config.toml
arch = "vit"
model = "multi-label image tagger"
dataset = "aerial photos of the United States (SatlasPretrain)"
train_examples = 203450
image_size = 24
crop_scale_min = 0.5
horizontal_flip = true
translate = 0.12
norm = "layernorm"
norm_position = "post"
hidden_act = "gelu"
mlp_ratio = 3
head_dim = 32
fused_qkv = true
bias = "all"
qk_norm = true
parallel_block = false
inner_norm = false
moe = "soft"
num_experts = 16
moe_every = 2
expert_mlp_ratio = 2
slots_per_expert = 2
shared_expert = false
patch_size = [4, 4]
conv_stem = false
layers = 6
width = 192
positions = "learned"
pooling = "mean"
num_labels = 7
residual_init = "scaled_by_depth"
optimizer = "soap"
beta2 = 0.95
learning_rate = 0.0028
beta1 = 0.95
shampoo_beta = 0.95
eps = 1e-08
precondition_frequency = 25
max_precond_dim = 1024
one_sided = true
adamw_lr_other_params = 0.0015
max_grad_norm = 1.0
l1_shrink = 0.003
max_steps = 14900
batch_size = 512
epochs = 37.5
lr_schedule = "wsd"
decay_fraction = 0.3
final_lr_fraction = 0.05
warmup_steps = 440
weight_decay = 0.05
adamw_weight_decay_other_params = 0.05
Rows from block 2 of a small multi-label image tagger, named by matrix and row number. Rows with one number belong to one neuron. Each number is 128 + 24 x the weight over its row's rms, rounded and kept within 0 to 255. All counts start at 0. Numbers have three digits each. After the name is the row's rms in percent of the matrix's.
After each neuron's rows are labels from the 100 images, of 14848, where the neuron reaches its highest value: "strongest on" is what is common among them. Only what is clearly more common there than usual is listed. The data: aerial photos of the United States (SatlasPretrain). In brackets: how many of the 100.
# fc1: MLP up (model.blocks.2.mlp.fc1.weight, 576x192), inputs 0-63
# fc2: MLP down (model.blocks.2.mlp.fc2.weight, 192x576, transposed), outputs 0-63

fc1.271 117:130128133156109110121127166132125102133141117152162130149084133116101108116132111165188128121157140117125126106128153127116120151159078082149154132123094063077176142127112128118146113120138118
fc2.271 117:124114111118153094121116114153111193139125138103096118137135115111098114177129109135160090116173119119095103162130123135121141154127126068139129128144108150077120111132173161114143128104114135
strongest on: crop field (41)

fc1.311 085:114130132120130155121122188133107141121150123139120139158138138080151123198136104139101104176171153113094105128146134184098133131129117134144083093103124093133080114107175164122154116115100156
fc2.311 082:128144119136128175129105126149133138180131224127160126119095142108115126168140126130112132106112147120158117150127136123091144116099117114174136124153125119110115149147118107091157138104161113
strongest on: crop field (38)

fc1.572 105:125124066122110127119077140134162138150141135130127127115134135089111110135127139121091122118137192126137100127111122145132149141131136114098130154136147137115164172133130141122139072113136160
fc2.572 095:114080121108146177153111164128121178128145129128104084123138120129163121128112115139106134128166110116154137095155135109080134115133138128143154142097132147120145128144115132073105189142152147
strongest on: building (90)

fc1.350 095:132119140108140166120123129160145177128179148113117134110106162104135129136118167118139105139135119134184126117128205106104094134142135098126138169157106127065165150123147163105146123162124135
fc2.350 091:133132139164127094139111122127147151134098121117084053132143109176152101111093131128138103126111103140167113115091146165089128141167144120170144082131154144163113111165155157135130107138142117
strongest on: building (94)

fc1.112 107:124124126097142082139120124138077124110115076124138132125143113131118131164130135142134148126152157152089176109128110126112121110091143173114127147125135165160117133125133179136130114089122098
fc2.112 099:132147099079082150092109165138077134115064151132106140165078134113179117167121096196102133097147122149163115133134146134113139139133139086124167127132176126098122131127084116109128120146112139
strongest on: building (100)

fc1.383 104:128132133123125134157149116083071126099197163141140095128121147117119121125137125129107132181125077146143141157152197168147132144161139140138122118222130122127156120065141133120116112148139115
fc2.383 095:093119117162154115139154134131188118121113143128132111142129127120123132101127138111129143088092143148144136095086116141108124206187158098127109146125119115108131155194143083111119122102144130
strongest on: building (84)

fc1.195 090:127118096137150132127150148096103150126102138130184119107097170158135166128155120148124137105133129107117092130116142128094133108137124137172110131089148065154106111155121127130150127103125164
fc2.195 082:173073135113088098122095164126115113121078143128084075129090107092177149172144114124161130138165133132085129110143122112147147154106120115159132119123124154137104094130112088105103135143135137
strongest on: building (97)

fc1.152 108:130151115133126148112117135124134131123127131182133117135134131111124144112106145177150162172161119137126115135114193124142126130114116099139103166107032112117147124127124155157155167131140127
fc2.152 099:120129179151126114093132129121147085114110110101138128150123138134145121125150115159141124118156096152142152123145129112174122128125110093114114131117157094124126127145099128111121109129132106
strongest on: building (82)

fc1.472 102:114158133116119136072113139152082125127111126138098143135143128118166185108161131113124104133091138124137104125112147130138092114151130103176105132093095124123172126127128120116110132149147124
fc2.472 100:133155134126119161140151156186119093082158150126159157136100094124171169128106137126111099165136139169081145155135112103147141141109104091096092110104117137144159125163116134147102151143154130
strongest on: building (88)

fc1.261 091:111154118059119139113139122128163146096180129103083147136147109088125098124137099141120154132149121151131133098152106134095153133133124187144137103141130163135084128138107114139142130142135135
fc2.261 107:127084140113137115129119142191113150116133133154184123152125126128193123109111127130161130152096065105090112122152132141123120134107146168100109131133125126120137110160141150129137112133161137
strongest on: railway (25)

fc1.319 097:132194123154123175146135139146122139113144136126147122138116108107124177101131161118131133149120084124135139131109121118133125163105137131133115132152128122164161121101119098186113084127136113
fc2.319 089:127159115123136143137110120134135149127116139154126143098137101146183120107132101129113093100088128139165104103129135139110143122141137141132144086125153133158121141159138125112095189097159066
strongest on: building (82)

fc1.574 100:123147128183118142126132169142087110100119104094127123116116159153094125107118117109153108141133120067127097119174095135135134121126087167102163158140128100093165121126116140128117153120170141
fc2.574 119:150120115125132079077104094153119151103149148085120102105131112131056068195097124136109124148122132112134144127115125120167132143167115115123165138189133134130107118111141124093121146123095141
strongest on: crop field (46)

fc1.163 109:114127100126123138148122120085120127130100159132126126106062121154124143119130116160130158117154122149163152124140150148105111098117121115143100135121066108151174120140105163125147133125114092
fc2.163 119:129121157137096100116118105133082165094123148097107152100147135129134072132122161126103186111145134148118125094143092137127132115142121066132179122174110114110182111098118146159117121137119130
strongest on: building (97)

fc1.392 099:147120116127111109142159138127124099156139097112099111168156126105098101151124126118130118161090117131147139093137154153114120113113137109128139151117106086135136117149127152123152119143111131
fc2.392 094:081140114133114112083150130103116122114102141134138165108084147109128155131127068167109126144122072120149117113130130170113130153108122061116127155154144177099103148141157105121119144117133110
strongest on: crop field (32)

fc1.168 099:140127128145127121130136135152126140105187133117138128157119175117110136162174131175138141111108121138147111107124128140111119145138110092079142151101166117152193116118113147110128118125128101
fc2.168 105:136143112145158140132110123177111089130118137111127144160125106170091094128161161132145120153154089132100138113135167099116126130128112087129139102120095158087132109124131148111114172126110143
strongest on: crop field (30)

fc1.494 099:122129111121132113097129122070135133112131121126120092131092097133131132113158121134107116100165131137104066151110140138126113111133159122145090135099055127142141108129119124122116133154128129
fc2.494 094:154049083133146149120147159122110136106127150108151137162114146111158131138107138124155118117113110129102146060128121121130102153152122078130127119154154129101120148110116153147125155134077143
strongest on: building (96)

fc1.199 093:165135116104128134135127156124121086124123148149122132098141141167122120143176097126120131158152081173132112111128180153129129098119102114186179152136156121147179099121156133136116117117163123
fc2.199 101:093112163145142115144107124145098130116114134111115124133208101126135116124152131134089142096103096128092159152061077100107112136127147135131110123130126125141147082133139128111141129161152132
strongest on: building (97)

fc1.216 110:133108159151123132140128126148090106156133110125181148138139134147121119124159125121152134145094127151128118133138128117133148135116131094119146135130114064070145122136165132133130089103136117
fc2.216 122:129083117114151135094111118145118159122138143111089106161132111108109111143101129137124083126206103135096085173116115137098133118151124097124131128119137135121107148119135117131128129107173118
strongest on: crop field (57)

fc1.45 111:162098114169140139094151198110136121115100144136116131153114172127104136124165113158133141159146119130152126139141132103169150131161116089157111111160093117142171153137118136136122120138169119
fc2.45 104:167132090126150096145131151147139131137105138150103101107182129141101180152114120122105145127193147105149119164109128128140111139099141131156144149109124157100137173128120128161137134131134119
strongest on: crop field (41)