Weights of a small multi-label image tagger.
Model: 8.67M parameters, layers 6.
Data: 203450 training examples, 37.5 epochs.
Rows from block 3 of a small multi-label image tagger, named by matrix and row number. Rows with one number within an expert belong to one neuron, the router's apart. Each number is 500 + 25 x the weight over its row's rms, rounded and kept within 0 to 999. All counts start at 0. Numbers have three digits each.
After each expert's rows are labels from the 100 images, of 14848, where the router gives the expert most weight on average: "peak on" is the class under the peak. Only what is clearly more common there than usual is listed. The data: aerial photos of the United States (SatlasPretrain). In brackets: how many of the 100, against the usual share in percent.
# router: slot weights (model.blocks.3.mlp.router.weight, 32x192, trained with AdamW), inputs 0-191
# up: expert up (model.blocks.3.mlp.up, 16x384x192), inputs 0-191
# down: expert down (model.blocks.3.mlp.down, 16x192x384, transposed), outputs 0-191

# expert 7
router.14:529485508480506451505483475485497507527494505525484496476489509481522476541501480479498528528463511470504559511481487522503520573485526521516546499493546515478486521494535516504463519523507526520493466498529492542484538470487480454493517523523504513447566507494506500459496475495510508511506475442515525517486483525525472523541488497536545539481513465508484474472488480494518482493487510477471533485534490496506550490470536540489485521530449531463503497503477506476476484522513518519458510458462469489486492509452524522508549496503493483507511481484453473508517457472495479471
router.15:505475487494511503505513493475499508500499521497471504506460508448522470532497503461541474531468515457509544514505459487523484581450507491486533508476512506511459499504512493506503479502518529472488492484518527528512550476494497477510497511494530533475536511525516503482527491528539540515500459432522513486490490493519511552521481533524500551481487468512480505493533512505487476514495488479493536501528513529502490484511539498484498529495428536499473475499492523479473477515493515479459526484461501461481494474466546546525555516529498490510500484478465467530503455493469466460
up.11:473483457503475476493505479522508491520428478479545532495511516569467473471489525518483499513465474506483520502494482520518543453465472508546516540508518511483520505480491507495507497497486446459500520509487439498430479490495514534513504547510513497508498542494519509527509524515478504497513537490502513491490455526515511470480491490495505482532486499498496504491486518494457519502473491495544516492507547516455493498482463490510433537501491478481473495550513468495554514501496504489527502473496478516577503474495483438465473500517493497462490518525537516482502516543502510493
down.11:482525517499488504497514501513486531482528499506491504506494502487484556524473504526451484510476465511520523501515481506481505451503500492491484534494542530499512527528492500496500500483490500493522469499497494468428503515460489469519513519482448565517483511440497476505518449505523511482484522519492479467487503516473474502508501517492542556507488498484492468480528467475533500460455491500515502500548590466553449503455503486505528501473511516515488516494531502499488505497519499495502529487478471556511493483471519510496468476522592508498467483511533471529528492482484528502
peak on: building (36 vs 3.6)

# expert 14
router.28:484506487485502472481474461483518504507525522507481506498442526456504471547492513449507487504472492446477502542498483475558471490465509515502527493443516467528492482520503431517497451508529506494481492495521502533486496508460512478476504502492484527524529497499540487498529542502533535525482505543463524485473498477515529482527465498514481515472479490502475568501488525493593523504535504469508534480538514511506523484504521490522487470479559539507488477510470531489476459522500501491503519476486503456506461475487523531491521514532476499497489481474486514503502465495509484489
router.29:480488477542495463527505461488502474512461463497474513490477529457523481528520520488518457519498486437530471545510472475551488525468495510500555459475546529498490512488483457484516481543523458483490464529492513537475523518492457457488552507478478510506537516485521455511528543506505529515497509495472531503494585480528526515505492500502515507482474529482475540494482489522539543486464478513483501519513504505500534460496499497502513476490472546471473502501491502497514479501507480496559545489473504474474455496485506503497523522508483506520486470502479487509534480496528481502
up.4:490540532487504500506537559540481525499481491496492515528564483543517504519546500495455498486484499523507473475501514521474471497470481536502447467488478493495486499569515564518532488479460568495488518514474488513531473503520497504504498503484545497491508522506473513490502482483501516489480480542495493553512521512514506465493494519489499507487509463522523477490457499489488506480486460511481487509435491492557480506503495439503526477488474509505514549492500523560490479500477473499527500504550491468526523466515483471513499491466511476423470480497513509518498512462487500523
down.4:537497470518472523541502525536520451468459512486492543476522494476504511506510481522488491533473452490510520521512497505436533412497508489536508455441489501518506500477488475493467499480525498557537486481531492549461510508494483523486509462541508503511477502501477484513511505505541496506504507536499506492476548498490488483504502480460508537468525469515486523506502502494497501525528518498529480541507487496497481491511497503490445456502445469497478491455487511494499498497491512464530559499517513454490454515491509514486517474476534548514499503533492499546536521553496495513
peak on: crop field (37 vs 7.2)

# expert 12
router.24:483478519507528505483506506471500541499461488496500515499498434464462494523469507475494509491480557505496520532508472496502496468455521512522468467494484448505441509489495492516528569525537534509510462483535520499505504473503508448486512562537453493493473488520486487470521529509495518528516465514496525509487471476507490506516515525533434507462484482495464513515508523477509534511520482481515516455483493525515502449519518488522493486553577521527509478497488513495490515491470474508489516524497513507496493494465525525508492503512522527541505481482454560473519524534495487487
router.25:492492494521506471490509507463513522505483500497489523479486453449473497542480519462531471515456566488484551526487490486492541477476502505518481485499508454511457502483508494511465535529513522511491485487545519519519492505480496465480503545528460522530472522491519498492536544518501525532514479491477517499494496479519501483520481520527443545475490477505473453519511501504467569514536486506466534449515469501553516487495502513531493481519558516546497478504482516463473472513473504472494506492483499502502490485465513527498461505503513515536481489457454548463495536509509471484
up.11:480513483531544510497514479499486475507479506490526513491496515478520521490484509497545500537489449495525477495479498463467525561478514494472498508474489537478481495483484505534522513492489526500513497516470482507498556505525515485470515485481491496501536479504413498529512502544532528509463557486464507519500531493488501507490487506484526468491490514510500499500590496516470493526543456493459465517536517530544508502502531469517525507491500448505521468491535501546485475507517494476451526486489514510538518503487547500509485487517473506450543467488556443478504502490514507500
down.11:500488527511524431513560498493536509489486521507474532504492497460507510503494465510502455581491505503452515517508516527571513476517494483466471496521517505482513523545519523508502526515521524501518491462506498484506457467490532462494470493520518522514539495518505519497551509499500501516544510509471537514521543481533524488501482503499502505496480494487517438474504497498492519477519532455488464489490505476515500537489508501473513475486540537496537510493496500513450536515517507497500506470516497507476490489477500497472515520448502581494491454507499434473448515511542482517
peak on: crop field (27 vs 7.2)

# expert 6
router.12:500478510557508476493518456477503485547555506501498536513465556481444478516509504486512469509471516455502489490477466496519462498482537507468542489496485471518475526524499503485501504508510479467469468517520499524464476497471502552475529493491507528547504530518518470498521543500514539541484492532475536500465512473525503513496487514518469550514478491471487494491519513521503520508499495493486533472513544488526504473472516500503466494470541527530489502530481510463520465516490509498442525453479503467440518466504500536538480526498513460531455471507483463506500501481539482489
router.13:477473496528499509504491480476509502519558517475487508542466535496485519497500514475485482496454492494499528536511494504496502446464511475477497478511507492535484500520486429537498543527504494549486481494508531531478511467513497470473539448492457505502545502529525481479541512501534529550494483537489552493482501497522517554513479538523485496489470487485467521513489521498523511530537497494516525477536552513522533475504534517516472520506454523504478473518469478472467478497470535504492534490476478496499509488497539525509511520531485527543486457482443486548493491490491477466
up.11:502548516508495503505501466475515491474490513499506532508525518507509489509570469483526556476520484455480447505534463498479497478508511499529479484539485479511479499463472500491541493469428503473493481512503520554536536533512490518499537502530516507488523522499471497509549473532506476458484536508492501508502456511495486550489488486490512509497516479518512442499494512519484501485483535500453484518458531503469519548505501486450490546533490494463492500505496467507516527518491494541452484442547495465533527490523479485477489529485487479449500528496495487517497549511493494517
down.11:497512507468498500535501507467509519468483458463510476512514490503539540533543452520501454500492464549494532535488457505565440498513515554537495523500541473525523511502521509495486558518495500485480483508515491541496507465566427518483535451475499449498492520520505504520505472522496497498507464529509514484484507477542508503530530508501485544528493462496484522558482488498489516473487494479523519493536483499512518538506511479525514508499515483512482522488505473503500517526496499453485555502521466489530491489490488546500500484544507494492483505479491523507446480513483489523
peak on: crop field (25 vs 7.2)

# expert 4
router.8:507477477500498489494503466505522500501475529524468492486466536492480504534505510484435497523490530490496504549474483499517457427476486532537462513548514489540488496479487471479493525506508487531481505514516508509441492505472513511475507555493409546529532527497524496522508564517506521521506490532487509498493507517513520479515483497509476500498508479489516482521456513512516556466528518478446524479520533511537545461537520531533486469475503521498480478494465516488529470526490513518541525455503502490488464482482508514524522499511502478547498485502456528494507527504498492502
router.9:487484496508525497493488482484507512526494525525489502504482548548490541534496483479425514486481535496538489505466490515486511441486525512542471492522505478536471501494474478496485550533492456534486476527500532501474468469539469505473551546486410518537546509519508510504537558475518508525504496548476499478467493490517520472497463503514457486513487500465512478521457509514507542508503484507497519495521564463518515476531529507522471473479517494522502502539492472497535493523478508523516520475498508503491488495485508501499501514492501522551497472527465515476500533504469476484
up.4:489500523501500474494513481494511513482504520526491532486530513508499508478499474530551488513493498520540502511483510505499478531501490499556450478484495453505521505460558466509477521507496507532527481482467528524493462502509459475475506475497486516514498507487507436511507517495516485505484464517496527508508497496498527534480522465501481527529485478480517442498490463500539475457424508486472496527508524507468505575431509513501518503481524522441500530517469512503487494474509524549569514537487512524503469522520486501526469459455526515468477497515494491526519471545493499473
down.4:514502496537455473536482510472506453458509483512479530502451496549480485549509529467479502505495477443494484511562521499501508485502512449518524519468492524492559496500490513481532532482500522511527530491494435511481516535541518521471464488545538510506510484525517515487522502515484496514514476515501508499540512462501450514498512517501524493456518491488469519476526501465478485515499501505538485525494463489504479498489429494499522467521505498476491472549495474499470480540530511450490511451477500489516475509457501490482508521474486518500505498496463498542473544451455499505
peak on: crop field (27 vs 7.2)

# expert 15
router.30:496476493507495493477501479483495513496528483503469496522450489439511471504445542464466491491467509468478506524487486485494483520476516555557471489537547501536496491492498560523470506520531495480498507448491518527471522515476512538480494520478458542551507526500526483492493502524500529512507491471465502497477494493490504536520482487526451475455508488525489542513485505492430525496511494473509506454546470504514525511524517506517496489505471524549488490517484511496480472536487491483481521526479522482495475459462492513504558513537479528526487502470529551466487521537507479489
router.31:502492490485510494508495462540520510531477517504488527496470515453483457493511509465484479509471508483466500524474486478518502467450477541538477481553510496526481514456490530506477527532514487491488501446521512534475521520473497523486499529524458513536522497510523479510514529536520522520488480445469530490500516519517494479531504510516478466472522483504497497528504476473442485482517478473449537492531448525550534493525520505523494489518457543531471471497458534472496463539509481487520537508468510480495460491476501517507507513522522513521470501475496560498508557536499504470
up.11:492544523484513470499497587526536483474494436450520522539518480501528523528517479471497488482516480526493503497532501454492494493521487538495457464492497491444492523537509509523473556502499492482499491461489463490520530506522523472501531452469478499539522521562495499522515477523502510465487506532523476469514561470503526554480500480518462503507464514513492501487493475525489490507472517506493504512470507508472484445479462501531524522502544465502509511479494484480474526464519529501462508505496529463509506507530494496500506507502490495488455510516493501486431486492501499456
down.11:491478499472511482525514466517486459483483501506453458508507509514497463559478512491528519508547445533521513487505513462462495530532501498494484507515506517492485489481474497514529537531476515532498507527500501498482438501493497524545442507524455546469526501488553534517500525502543490518478557467505492522506501527492496531464435496512501486493494507523494448463459507496444537454519494505499476521461524512516468519551501486460519485482517497512484484488498452490470507527494489502506499512491497498524463550497472509528491463492489487494540518491439501514485520517496520481
peak on: crop field (37 vs 7.2)